A small image deblurring model, trained from scratch: 0.715M parameters.
Rows from block 2 of a small image deblurring model, named by matrix and row number. Rows with one number belong to one channel. Each number is 128 + 24 x the weight over its row's rms, rounded and kept within 0 to 255. All counts start at 0. Numbers have three digits each.
Before each channel's rows are labels from the 100 images, of 14848, where the channel reaches its highest value: "patch colour" is the nearest of a few named colours to the mean colour under the peak. Only what is clearly more common there than usual is listed. The data: crops of objects in photos (Visual Genome).
# convs1: first pointwise conv (model.enc.1.0.convs.1.weight, 96x96x1x1), inputs 0-47
# convs3: second pointwise conv (model.enc.1.0.convs.3.weight, 96x96x1x1, transposed), outputs 0-47

patch colour: black
convs1.21:116086113156120148147119112155121136133128152133123111173123140158126062155123112090103071132158114116100127158128149129119112135127129091145137
convs3.21:168157137102113124106111094133145110142124164146149140169122080095150118102160112116134171111142118133122136136154142097089088084123107149127115

patch colour: grey
convs1.78:134115118136138138117135104135069127129120132129140105200126171141109132135105106080112114101151160141103162143129094133136160091123114095155127
convs3.78:120136109116129133155071121142150100155138137146137118104128154090131113117096158100134090144169111078148095106137117099094133128123116097177121

patch colour: grey
convs1.5:182189081145057106122123171135106131095146104133157132131115162128114100123127126167060109137096178134131139116129142126131142136124110138132111
convs3.5:131139105148150117165114122121134146124075114124127120115160116110088122086122161098103143150110084135090117108179125169127120107119167173135086

patch colour: grey
convs1.81:086131120116120111125131086127145129138148147106135134159110156127091165174127134122066132137135142090144117147161153128115191124138103160102103
convs3.81:177073101175094153132151159127143111112123119190143111151108141100147141103117125145125125103136118151137061150135088120110126154137109124147121

patch colour: white; pink
convs1.18:167157170134140132142113130128061049104151128113141120134106132125112146145133120117139123160090095111115176124131086115117120168131111130128118
convs3.18:133119114102102136150101119126123153090078126097099157130134117116097084078116123126087140138179093142126161108158163129142104153135122138105136

patch colour: grey
convs1.44:094114127174077119136133086125160097144141106159131129152095129144137130150146168096118150159162136127114107160137127130119164079140112171148115
convs3.44:210131108123078207136142152124152092102138134102130101136104122110089158116141154124132124119103139138141117130109162148179154139114115121160140

patch colour: black
convs1.84:164104131099094120118107142121119132108147117129134156164115129110140133141116116139155124116152165148128043116092150124127127156147144133066149
convs3.84:142145128128160138139116103113159084123130144112184125115102126130112106120142157129110152121122141141154127102141149117096156176110126167130115

patch colour: black
convs1.36:067153131119128097102121151127135120126106151118138120097096135130103165163115105141081136108127084132112160172128108128143157074131154121188140
convs3.36:162158157157104145099099125089138140160170136140136099123142106106137163109120138147127157123124141120130135176154096137150123093102118117133145

patch colour: grey
convs1.3:122134166198101139146130120145121159140147115133154118134098146082106106091134149172112124145131173081117109104097125129113153152138151100098129
convs3.3:110111109138128132103115132168127132103116086170139148120133144099151174146103102155167118081112128128146133125106128111129138153114109166111111

patch colour: black
convs1.75:091142129081112103132112134071119112144118130092164119122138034110132149151109130152150158134117126182161127108121145137128137100131099110133121
convs3.75:118103117173145134167130157140120156114103094130093137092138218152104124150097129106127095170121130129148123117127143180151134166145159093127124

patch colour: white
convs1.63:055134135180134169104145160137155103141131126123110130177149142139133082130122130162081116133167075121126110136127126097116131128120130130145095
convs3.63:089152134157166101115115119097132126173163104114141144173129080148120153116121129147139080131103075157139122152143110080118128152123119136150165

patch colour: grey
convs1.74:101151137187160148126110094173124106155134124152115115163102173158117068099097142159183125142125128081112107144148139125134160127109140158147109
convs3.74:118163111136162127142146147073097144111118140127105154160120179151103107118147148158144113169142127097128118087137104164125183124126112116168145

patch colour: white
convs1.72:073124106098142120110140121123167150097150100125130153133138167087133118147106118131097106153101122117142091169128190120146098134141119129069119
convs3.72:163118105146127145145102158151131109126145119069102123109111147125123104102097142128115077112104123122134109076121135115117129181110130084162108

patch colour: grey
convs1.10:177117129110149162133116138123157127147144155109120131168151158136154133162109152123099108140117136146130103136119220131110103084153101127119098
convs3.10:162106103166126118140136122131116136133112140123125107119131104149138154130138163137155117116130128169115085157148081139138150097126097120120131

patch colour: black
convs1.29:097116107115186132138144120130143106117105124140123139149165096142114145122145143177083126131174145120123126153139173135149116052122117156134077
convs3.29:179105118108098131147145146144151143118153130141116128134107174123158101146063121131089096129204138145151123161118128167132113133109141161159172

patch colour: black
convs1.24:126125121116135176138144151122164205132118129137113148124128124128143144135111132113141124109142161154127110116135115142141130090121152103111072
convs3.24:105113156135137117128139154135086133118123099146090158130163116148099148141116115173120146174087163106101130140118134168195101146150136119123116

patch colour: black
convs1.70:138165107096159117128136139125140153149116155138117136117143110106111110084125119124094096144104066119117099090151156112139137173146112096143121
convs3.70:111133095119140126143154133114147095140160116105104105087132110139128159155187134085147120114132112170099156120126129162079124112121143161107105

patch colour: white
convs1.53:140101141145137108104120109123149128116140142125130140121125165101102169105113093129099127123109182142109183124127076171110161114118213121145112
convs3.53:141100105141160136121157128129124143095120136124129113139172097151095128146174082108120133125109122132146132116113146111154148080162151101139128

patch colour: grey
convs1.66:101142110167139113142111140140132160078144129136147098119132166114138112095134149138081110139122128161109120134119106126123112145150119115125114
convs3.66:132166131161151112102168126113142124156143109122174126187124128118188173118119177158115133140082076088127129115109090126153127112126106157107155

patch colour: black
convs1.77:137139132127106130121119132015137089101123140098135130137133119120135173145132149125110145116138134115132136079140127159117121166093129173136142
convs3.77:138153116135159127091164092108140140112143150097149139203125106135122151115175097152142138139125131137138137130131112103146129059127123124136145

patch colour: black
convs1.11:107114123128135138123145145128107197102081178104107121135117136129142116122127125115190156137049076141122147111148154130135116139108143148114106
convs3.11:151084152132124123109102168142125106110130133144108121072127121062121098124092138135110119132130117138129110113189118122168130144119175127114093

patch colour: grey
convs1.48:126144148112127108118142097140167197165128100122108168146166153121129121147117114123134147171134191136127127117118170121103137114107100151185099
convs3.48:082154166128138110113135079127114131123161128099117121181091095127114170144121124139122160137163122130131121135143161107151127106120114139188134

patch colour: black
convs1.31:151138114111171099157141092137122114121152117077118118110134151133136142096143105134110135140114167123096106135134037131127120140107168127136138
convs3.31:116161136115107124182124087144130129149115149183072209187103148104138118144135112150128127148142090124143134146126153154123102128120070138152121

patch colour: black
convs1.54:135145153140082123117120105129086134157150130093147079128134122127103135131133145144165149133165093139128205109057091128143156100137137113146144
convs3.54:141103126118119159140151151131122108108142140152134124150100070086155133127134141116119139100137126145143113133145101098127142165130134166110166

patch colour: black
convs1.28:187145140120120117104102145140145121161125161156131154108163109146117130121114139089180141135144099169124175144165055153115141129142114121150136
convs3.28:140119165112155142151115144134124129096095143104159116072165160141097100159116140103137179105110125119116181123115180140114122128111141126117103

patch colour: black
convs1.14:135136108104137167152121108130067090108143151118141128162130140119132148137126108141161115119127104094125163114094146146153123148110148119131107
convs3.14:085104124129123088124141119141107151091103114143104094104106113125108117127140108095101164109117118108111156127150078115111094111127141145115108

patch colour: black
convs1.94:170147137132139130145149168130138113142140135120139132146144090152154062190125153169168119135129144182120151130136139136142119165131112097151122
convs3.94:143146156159153147107091134082117152179130097136109130145161125122117141113133091156099171124117126155143142126160149123141099107127106080135130

patch colour: black
convs1.43:094168100140130123142122150142118128114094168114099075128115086126106159109096126125137139136086113166116169121090119128140127120118153082143113
convs3.43:129138161132110141133139130113159144141170148132153101146099113093126159105131119153122166128164129131092160162152121129126086122111100184140123

patch colour: black
convs1.42:133098128078107160147150140156143136142124127119117109125097112150113093108123098104097129146101143144139126185124109107112134149169135107096123
convs3.42:136075122177118136155095139140110153135110111122126118086092201109126130135111159151145107156153095120126121143127120145166135155120137102096120

patch colour: black
convs1.61:084144066131161152135166169128148145100145096100135148151124121100147085103117146146159098127143148064113090117142127122174131114158123112083100
convs3.61:139107091152085132149199142078138136121098133135137125143131179131106106157123147134148121148138099159128135159141105144166166158136149125128115

patch colour: black
convs1.25:170122115095131124144124125123116109136120125115132140174161106109159104159175110138195133108138098104138140124100116146138169192136111093174137
convs3.25:148099111120147130141130135110123160131110126135149173119145088158139079124142106129161115121126117175135105099109130106091176165117123072135170

patch colour: black
convs1.7:150132155123103125145130137127101102152143118182131132106124100114109127115135130084142119129147130100114122102116113127115192139128146145192160
convs3.7:136139125128135114135150114134120130178155119148151103147113135074125141156145116126125142100156113145129139165143094150124165108128100149128138

patch colour: black
convs1.64:151124109093168129128127119116168142145137144086135114177157104139121137133096154087061125127138140128136145095168152133111134143129101116145139
convs3.64:119127097077114125073127114110112133126126106141146105116096117144148121071153156108087164104110112135121109129102153117118113136105109151112125

patch colour: black
convs1.34:146173090131090133143147143134116139147132137134145136080177101124097128072114123115149115129115163127111126073113086109141129192125101146154098
convs3.34:124119137112175105137118112127145147127135101126163118097160083098142101173175146102138155151155122105126188114158126121130133118105173135115117

patch colour: black
convs1.9:076123169131105129120136148136113139148141152129126140087115108141150123114143145100157121152132170182118086132107093142155109137129123136039105
convs3.9:137145152110169141115104090100117153137179121092156128152119107153120141173141102117129120100112159100140143128163081139125123144133145097093149

patch colour: grey
convs1.92:149142140143148200137142137129119126118133178118138129131153178134142138128099154163107120131081182121124146147137151154108103110147102188126139
convs3.92:072154096112081125126091105132139164146114166143128144124149093181154109151095154117115116130114113103141206104088128096133129135151098078100122

patch colour: black
convs1.51:138122114076134140119161155117131132166162140150119142142131084128142146141131100122213126110081064166135107121146097136108127153110126155106114
convs3.51:148153114089106094100103136126147148148106185138158174117133083155160113100156172173111139163141126119100096143142126109147113106138140122121120

patch colour: black
convs1.73:099112133106134113128113117135187159085119122117115133118125126136139091133181092106192145164170037110105165131153081122136128122138127122118148
convs3.73:131111119172144133113184104110118101107143152131128141146132204102155133148152098126155119161145145125132143110090146143142121090139101147122121

patch colour: black
convs1.55:168093132128142153142131109133157137168133111144118102157139118139143137065114136098132115156181104184124072113151117143150139132141124139142135
convs3.55:145162163157147117116093117171106096125127080143089127147164114154125137145153135105161140138109146085120115089124149113120122106127136098144120

patch colour: grey
convs1.50:144114153131133112138132071142088106153137128113150114140160167117112113128123130125053140126134090096132138167140125151132117125125115138166148
convs3.50:125142133134122138134125121165123082114123130189147114164102106098164118104147094135167114120144136093141116089106108092077124132110104121156134

patch colour: grey
convs1.47:128101126097098140134132141134115149145112167115132163148166168136116124130097142098143116151151089143141152136100113124109074121138091131082113
convs3.47:150117107087115145128158152124133126120148124169141168154114079109113117132187110118114119086120137130116067152115105104139162132134093126124116

patch colour: white
convs1.83:127112154120161110138122159071134107144151121109164112109153111132141188132135127147101134122111126100152114093133136140116092073097141168146106
convs3.83:108107111108095119156104125155118096150126115218122147062107081118124105128106139151107105113164117109109096136099126114109134156120126136095112

patch colour: grey
convs1.26:126078089135147145133115118139072167121110155108144155147123173126134117108154112143177125143125083132117132101147094127119134124131120093054099
convs3.26:148111161135125100133116150125148143109085089126142130107122105106072091118153120096101125127164102107120115116184137151120107137152151127149103

patch colour: black
convs1.2:140122104092142126138137107121188114169121104128140119093129135132134139117127117126101146128094107081125183160123142125117198124127148139144159
convs3.2:113178141092121147142108113155152133122137158103155117174103118105097154106166167127139102122135129146133123137096117081098129124099112125185144

patch colour: black
convs1.49:132124124102119129125164120153121177112115072142121124153152132123121147152130137134213125122178111126123142137175114140107125150131120107146168
convs3.49:119155113146138152128101092087157134167135146133140146176113093107140146128172124134161140091140109158106167164151107102144115110134091171129143

patch colour: black
convs1.67:111152147121171120109149123122057093145128122115153098108115110103138136132103128134167147138119120124101146083126087164163186097121119155188167
convs3.67:162093122146111136166128143134127154093097130125128149119110076138090119149126121121152130119101090123115120125139107108136176159151144113114131

patch colour: black
convs1.12:143133127138139152092121143137120094145120135111110135147110096121093127071113138148138105106098112108141103099097119138163145104122112151143137
convs3.12:169170125150110130119123064101135132144115180151118142197129098151118129113156115167139126122130089158125131147125148112151125102141092139160152

patch colour: black
convs1.22:106117100127103148145157122131125093139142136129103143150135110107110094099121093167146124122111137135133161084105141128153153201125122100212147
convs3.22:127119137156094173152149134129114124134115143101104130138110114138146090168120157091161061120108112166110103131118126149156153185136180117114153

patch colour: grey
convs1.40:192139124165115152128098133151152098132149112145146119122137166125129111099111107116065118145130210108125136129154150143122144167155114110129107
convs3.40:147103121140131130120111182171118093136075130153135116107113123116128074147104146141132099130201155132115128130169129125153107164158149132097134

patch colour: grey
convs1.56:086100122142122136132122110137150119111148187112115161150141163129145121135102167157154104160125115112096161112152185097129135134166121119123121
convs3.56:107131121100148107126122137132131143131164142129092129099112088111100088166117138115149117114101126112088177179138122146138153145092143119073147

patch colour: black
convs1.60:195101100098129156140110121127135144106143084138126090144149116172151139149169142084134137120081110104121099104139115154100129113125099133082133
convs3.60:149071135219133132141149122136111119143119111134095117108126164124145119139112103121152130130130144141124116135116112152154135147135138113133167

patch colour: black
convs1.62:092110119120131100133150103108080102077112135080150109107104077096119104155122116138173116130125099155145125090124121158176163132098123104089175
convs3.62:142100161120131146116142147131129156108121084094143094116132094129087117157118092108107121123117124124147128095103150106148155150140177108137124

patch colour: white; pink
convs1.71:127153114216091118120141116129158121175136144100136122129094153131175116115139145163160147143132088122129103123117115116138157166133119154124124
convs3.71:147142148090110141096111099102159135122126145111102124189109107078146139137151129141089174130131113150149191150108140122130135103125102126147133

patch colour: black
convs1.65:089150112104159143145174154129123073139109121109125117139096106130123113148119161164096124125104147123133164141090110139171121122111105120163098
convs3.65:174131100165133136107144099110101141091136118148184107168110140140087155180126083130141134124128141152146148122098100126119112107138136123098132