config = dict(
    image_size=40,
    norm='batchnorm',
    hidden_act='silu',
    blocks_per_level=2,
    residual_init='zero_last',
    optimizer='soap',
    learning_rate=0.0015,
    shampoo_beta=0.95,
    adamw_lr_other_params=0.0011,
    lr_schedule='cosine',
    final_lr_fraction=0,
    adamw_weight_decay_other_params=0.01,
)
Rows from block 6 of a small image deblurring model, named by matrix and row number. Rows with one number belong to one channel. Each number is 128 + 32 x the weight over its row's rms, rounded and kept within 0 to 255. All counts start at 0. Numbers have three digits each.
After each channel's rows are labels from the 100 images, of 14848, where the channel reaches its highest value: "colour at peak" is the nearest of a few named colours to the mean colour under the peak; "place" is the part of the image that holds the peak. Only what is clearly more common there than usual is listed. The data: crops of objects in photos (Visual Genome). In brackets: how many of the 100, against the usual share in percent.
# convs1: first pointwise conv (model.decb.0.0.convs.1.weight, 96x192x1x1), inputs 0-63
# convs3: second pointwise conv (model.decb.0.0.convs.3.weight, 96x96x1x1, transposed), outputs 0-95

convs1.54:073097096082120210054141118134114102109165140152131198049101124129122144076124134195137083159144130115136173127194138210140047255073130161120134131144129118089134064132147140127151134135093128
convs3.54:100126125099140074126125199148107135111164069095132160148148163150134140172145099138134081105144157133105114123133138090200111116176112069122143093136144085087135140134105195118174127155088126143156118103129088115152117175139118116163144190055177088161113160120158085102134094107099106235
colour at peak: white (88 vs 7)
place: centre (54 vs 9)

convs1.1:168134124125111183140131118126141128130069104098119130134128153203133144127122105118117123124148132056157089110118131148128099123025130096122130125106127223202162096131124039081203129159116146
convs3.1:137099123087117166130119118137103151123124195131129077191090121143190098133112124127083090092118145099137137140111131123124148163142133132089131062124109143113065149129124156155135108144083061151133136113119158122155143184082121138114142101140153127094255099137147172235150129121154099124
colour at peak: white (33 vs 7)
place: middle right (27 vs 10.5); centre (26 vs 9)

convs1.51:002126147135124162153143121125172148139123147094143129116131153147137043188129082047121141149191131132128123122148147136127175080143123078112119118130134150092100101169152122138125130130131138
convs3.51:147147169119126140124164132143131147123102138150148185182121112157123088159096108118134157168119115118157146150117082127154109165133105126204117145081098175128131119102140099143145136116128148131132152164200151113145105069114025122118109125213177145192133077116088159045094110104196125111
colour at peak: white (74 vs 7)
place: centre (70 vs 9)

convs1.18:104104106108084133161130103092117115100122186090099083125146135128156126228137132158141136111125122130110135119101087108107111220135150108159127116149112128139095164149163124136137135134091074
convs3.18:172095153115177165182153124105154109136122128156122100128126151191157110105146133170144145055128103175101134174130154135096097109118175183091157129085101136107109165134151113105121149110163183128169132191112164113180083084088124168133091073155130193128133091111125117109096125135143140019
colour at peak: black (77 vs 18.7)
place: centre (36 vs 9)

convs1.0:140139119112115088180129117142133070130024122122158091134126160170134125129123109100105126132147137075153109122072130120130112100134127105125131106118127131221136102170117047117094128147131139
convs3.0:105123185148132147099092096087152119088152102142139154011164125096045140138122115230120165142122136136139116123100116166158173106140122108144108175110156132145167119129129123123140098188138150097143120108100081167090091098127126123135110118139109120199066158114153166048152135127114114106
colour at peak: black (64 vs 18.7)
place: centre (45 vs 9)

convs1.44:091108147110109146092135152164114125140136122132067076125153130148155050129076145069103168120069125137110157149177136104044168179076142134136118108142158125120089130125103093100127156121116152
convs3.44:205063149142111134155202141129123123126149143063127159117142103161125114141067136102140140113076129143146120165105152058141136098132139140123082154105123131161068121088143087186070111105132138134129119150114146132179130166097106130159187035202101172106165109158138153135178145111160145119
colour at peak: white (89 vs 7)
place: centre (55 vs 9)

convs1.91:164109127146120077134125097119132117130079125149125172126122172151144172140128108157130124108187134104115092122226128109128200151209150108116130134119128133130147140178117057141089128120132136
convs3.91:132135052173134108152140159146085104147116069108115164092067118118159138100120138117070116120114093130094139099121125122137098075081144116137174201182144120131109098101110178080120108138191170102114118197118102143125077111113192136126156165097139168102032114151115114102132111174111121097
colour at peak: white (66 vs 7)
place: top left (46 vs 12.3)

convs1.69:087188194188083122153127114166115115180146133118138144135127163134088107134132122052193096129150115130130119123171135113129161136112175032182116168150136123167076148122122127114092133123076164
convs3.69:165130069104226135180139113163188088126121140134076145136090136200173181083100136137103135075113088133093182128152129093119137086121108083103093155128106125071102177143132151136121113146143164081162138145067097159110115111138104202174094083108129136161116103116142084128127113143105140103
colour at peak: black (39 vs 18.7); white (31 vs 7)
place: centre (55 vs 9)

convs1.71:084122124129149186080132141130098144128155152146095182120138088130111125076125158111128121129109132127141149135101116167129149163073131142136126124140129133116103125112120092182112129105115122
convs3.71:151152079150117133145179136168076160156130216091143128156108116128194161140112160058090120112093121110154135126079144129143123153123112119110123122111163093112065064122144098148134130082100106091110133148170155121138134117107128133122174132164147111111237088100063155181156075164170133122
colour at peak: white (58 vs 7)
place: centre (42 vs 9)

convs1.23:179130195132183137122158132168152141178134155101068144160116078130119147116095064151169106090170166128136146131108069145165127066131238197096092131084114121117150139144140130125142227122163189
convs3.23:122144114101031093121119127079129128122122134145138100112105136010110132151255142099106122137154066052152123104123117132157120113142142164121137104140121133197149077126144141139101121129105145124106116121121145081082114118115127058175134141095106121136121129172094157124178104101113122130
colour at peak: white (59 vs 7); black (41 vs 18.7)
place: centre (39 vs 9)

convs1.41:084121117124133157107135092121152106122125160153166107148135067138126130143130115115114136125142136118136173112115131134129207132094123136126131135139130109198143149161135144130107128153099127
convs3.41:116141150102113123087106114109146109127110000146132147140138132155107088110116099124126144109177129116096120142173119159124099106157076125184082131119126120175168191133117140132120151147198146122134140112121108139135077095147145126114131173094163154117076104153093156115117150137117090136
colour at peak: white (55 vs 7); black (45 vs 18.7)
place: centre (58 vs 9)

convs1.17:062135139136127131119134137139137216130139168119145214126114133121117166130127107109127095119043121116167103120145125162129117113113133031128125090141128121120154088114117146106099131128255127
convs3.17:166146186088089113099152118137160118138134078094139205117145111139104140108127130162124124090097159125071123097175106151142170096112085148136058152091130182160092147137124123157117119091162181094091135141110071089100153108120102144144086072105146170186113100157173144122111040184151089137
colour at peak: white (97 vs 7)
place: centre (57 vs 9)

convs1.80:143070167074193134121175139130156138126137128105065144153165072132175141125111052166107151119168139127134155131108072150155064058139098209094080102076093122131155134133039131119134253123178155
convs3.80:131101151150212155148131130183134125126136125110124151145158126244142130120000107151152134132099192204102136150129146123106147142114110081130123149114139131063109189131103109129150124114149113136158132139135106174182147134147136191082119105168151137128136125089157096128086161154143139133
colour at peak: white (67 vs 7)
place: centre (37 vs 9)

convs1.33:133157139130129128077136124146119178162132126121140137004138127129098129083131137124130107152138113125122074129152141162121139215106140102130115091111136121103114211154121125114125125121205110
convs3.33:123146144181140100052071137123142104123136127146156121150105145156114103085135136131103117149117132133132128149204123139123130121169121199154170129186184189194161156129128132166075101104131142149096151132122115123152141174094102162010097105042156137124115118127115120131095137179151171131
colour at peak: grey (61 vs 27.8)
place: top left (48 vs 12.3)

convs1.29:131124119123115161153129120127129101130114108115149104128125160175120119143122111109109127136145132078133138115255132129131073098086123090124126153126127149141133120170132074127137128130117139
convs3.29:110188110132141108126136124145097192110133115141145169219097125147157089123135092077106093113122146135153113171130108118150075126129119121249098129126126146103137089132129118167133133091135149156143147145176163157119131127181104114125132125116099088090152122121008102212112121125094107146
colour at peak: black (87 vs 18.7)
place: centre (58 vs 9)

convs1.75:060130179126114130167132126167124139148144049068101096095124134247124169111134121113093141099113126034149120062153132108127118238062131200125126132110126193252178147080104065069165138123173132
convs3.75:103200099197150144125101213134069165142139166084143128125079140115149129117134142136138155131145166121105144117132114170176075119134148104177158184146141125104135075157122107120130096106144217145142156191190163162111183155131151130155065107128179105152144146150090102181122134160109146109
colour at peak: white (86 vs 7)
place: centre (56 vs 9)

convs1.61:201231143255077124109145113130115117123129173098123144120132124129137143087099153107222148130117176125127136129131120125105137150131184162129155148116148126154099121137110130127139130124096103
convs3.61:127161135176224175109110130137150118128167127115086133115120018184129158162148125137119121144113196208119116144138144135105134179141093068116155116167118104107142111166143111152127160128121084153179125147128108144154113113115159173039120126111128118104143127068122114111068181156159136128
colour at peak: grey (70 vs 27.8)
place: top right (34 vs 12.3)

convs1.53:153125116128139122162121159123063151126138076108137148131137107141127097126130182105124105143086116131114114177089130124123144159132124135159126114111122139137089054054118093168092130122058130
convs3.53:145093106079142146110144115118120109130119159118108143144218125130147089178112129099167136205133155139122126157037151107139078169162126174147024166067122097145143128115123133141141122143126079149156122139150107111133131142092103120130108115173111133174141155089138059105153148082085107206
colour at peak: grey (80 vs 27.8)
place: bottom left (34 vs 12.3)

convs1.56:220140106148104160134122130150099179083142147100148111103127129128144107070126158133155138140103124126133111123118143166132118148143146073133131110102149126110109107130072130139108095132091076
convs3.56:127194173196132103111117141112154107128144105107131104140077124077091145124145141109086116148098123141090135132206144137137142098103150142109162151149183196153105093137161154130048117120122135146075137127092134118103125125084138121000151112068140170088130079162114162151123138147141150092
colour at peak: grey (73 vs 27.8)
place: top left (35 vs 12.3)

convs1.62:056141096130144050068132169138078162119138137120136146110134071138129176106129149126107120130109137118060116130135126162133152109156122120129125132167131172166137076137126145121038131110115132
convs3.62:152091181101087135146103101088105155116131197135128114191158127146144101146120131158161098092097166153159158119099150157125159181176143123077123053121110145146084199138116122189121137160102088148118135151062141128124161161106098161139124085192163136117225133112136116196114119133125101139
colour at peak: white (40 vs 7)
place: centre (34 vs 9)

convs1.42:165128204111116143122100137210098144212120113133129158110180150125059125156123160082045124176133113130121141117127173129122167145127134098167104094128149117102073119130119131134126101141119101
convs3.42:147086145130057119074112114120141109149139122122100137144117205137133092034076143137103140098104102141118121118176123114188082025120132141130105151133153221138098146122152165146083087094164146120129101140096144116123144145076096144102101083080152141129137101129137079123106082181144117126
colour at peak: white (82 vs 7)
place: centre (52 vs 9)

convs1.27:133121101136105137074118120111119149123119131132098105099091127122133097184142159209134120149157127138110112144062136122151173212136034148127131084078145142208127152141148123157084109107171119
convs3.27:164151116134138130106124099128127149146129104098167153135109105092161097057065142133111124051120099071159200149119099123100134168133123113094085108145138115152132061031130082097124111161157094108061133121132148155103080183135105150152115124152136126053129206103144153117144130098130141085
colour at peak: red (27 vs 1)
place: top right (44 vs 12.3)

convs1.52:070131132129116147173132132149184110128104101157151156136133138149144063151130077137125117135177122137138170122134137109123118113065132095111140141122130150157091130138101121130163131149136138
convs3.52:124116214140090087099101091124149120098121084151127198125178129124102090170125109111126138191134122112112125086136117137162121158118063117125054130102140114146129177118114155113105130154152153133133111175165131108135118060170117116124113121149131100134015121165073138031146135148124172107
colour at peak: white (52 vs 7); black (48 vs 18.7)
place: centre (59 vs 9)

convs1.8:091107147127133131255146148170138134103137060035126109147134131122120102116136162138130183115149143106147064120038151181182128198130104070116118107116102150166150078126137109120096128105142097
convs3.8:143162210124156113123111137135093200137156129127139128165200071136136173147096128160122185124165081122118145114115126208145101124116126121152195130107121123093183114186110089178143125130123143106118152162100090176120195155149117169094086203154166147179121103147132144187138120126144133150
colour at peak: black (82 vs 18.7)
place: centre (57 vs 9)

convs1.49:151115138131099179161124109115148129132162124122122100129127190175136160146119103171120134124146133078138083051114131158128098131115126145123128141092125212138187098173125186081223129156137140
convs3.49:140119111123116112112116089122129140152125255135106099167141132128121130127135133145202139117113134133167189102129148141107142120180139122116179039144118128118094142130122118143123118159094105129117141138137141122116169158116103132133115121150129119164240126125195117166071117135102107130
colour at peak: black (72 vs 18.7); white (26 vs 7)
place: centre (44 vs 9)

convs1.74:190112152187107084075152112170121112154122120114138160154079159135109091130118143158148113109072123124132156122163120123157103157143169083185131159187101148130126113096088121142116154127094125
convs3.74:181176076148094124166177139134145101143105105101140134116130105114108120104138100128167107168113135059165163112078141112172130109142103157118126148091174157146133139118148180072155096165130131135066139130155108089140094139189152101122145099222065105167112172099173160173160051094117142129
colour at peak: grey (75 vs 27.8)
place: bottom right (37 vs 12.3)

convs1.86:044089132121144136155136126103167147133136141120084122129124119131136182151130050126129129119180131128137133131110107163136056165139124134075087119123141120128103130142167132116132122121130114
convs3.86:118131109138208165168118133188154069125156109123095063128102132186108140162117101111112098129127128233118192144161104121129116092150128117090146118092112124111189115132105129136108109153166118138200093091093073061142117147083138114159179161109107170129151183099128107140098157119103117095
colour at peak: black (52 vs 18.7); white (48 vs 7)
place: centre (68 vs 9)

convs1.78:105104214124089129053146109247130124213125138143134169191078145123031106098106122091101131095207057120129123135165176168162125153118118061138095131180103134108137130134154130112087145112092117
convs3.78:112195162118158135079121170177125096138127080154133081102103028128143134181200109123108094109161116152109100128140163156147090200141104152140163088167123120153171100161159095094126150175062072120122184100163134143126103143151125143189129180141112119114153121114126174121157161153159119140
colour at peak: white (93 vs 7)
place: centre (55 vs 9)

convs1.7:121109104163122113185255164179132123107119089105133198125086135123101112112106128099186118091105200132140122130089166213156099206137121107125143161109000122110144123083208128134132197135110019
convs3.7:128072114104131174134145139134186121112152119150124094130111249150160101127208137108145126145111148082139114140121073163154116134137162172125107131171113144180113124123156113097167117125143090146176153159193169114161127112122152111209073118133150085226132143133119145161144120108156157152
colour at peak: black (69 vs 18.7); white (31 vs 7)
place: centre (65 vs 9)

convs1.89:076141101100162140174138120088165134107139143119110095147155123133167217152138050112099130123176145125132131142127107132135067169133086115078103121121141119120111131145126129125118125128131142
convs3.89:124129137111118155111137130129107120134119155093152093120191133156093112148142129116164114175152209158181121188100052157131182139096128151116151071150141119113108105116122071120137111092177135127151122138118097159192015129138197062116163179117149131101106176120113129100095156139136097097
colour at peak: black (62 vs 18.7); white (38 vs 7)
place: centre (65 vs 9)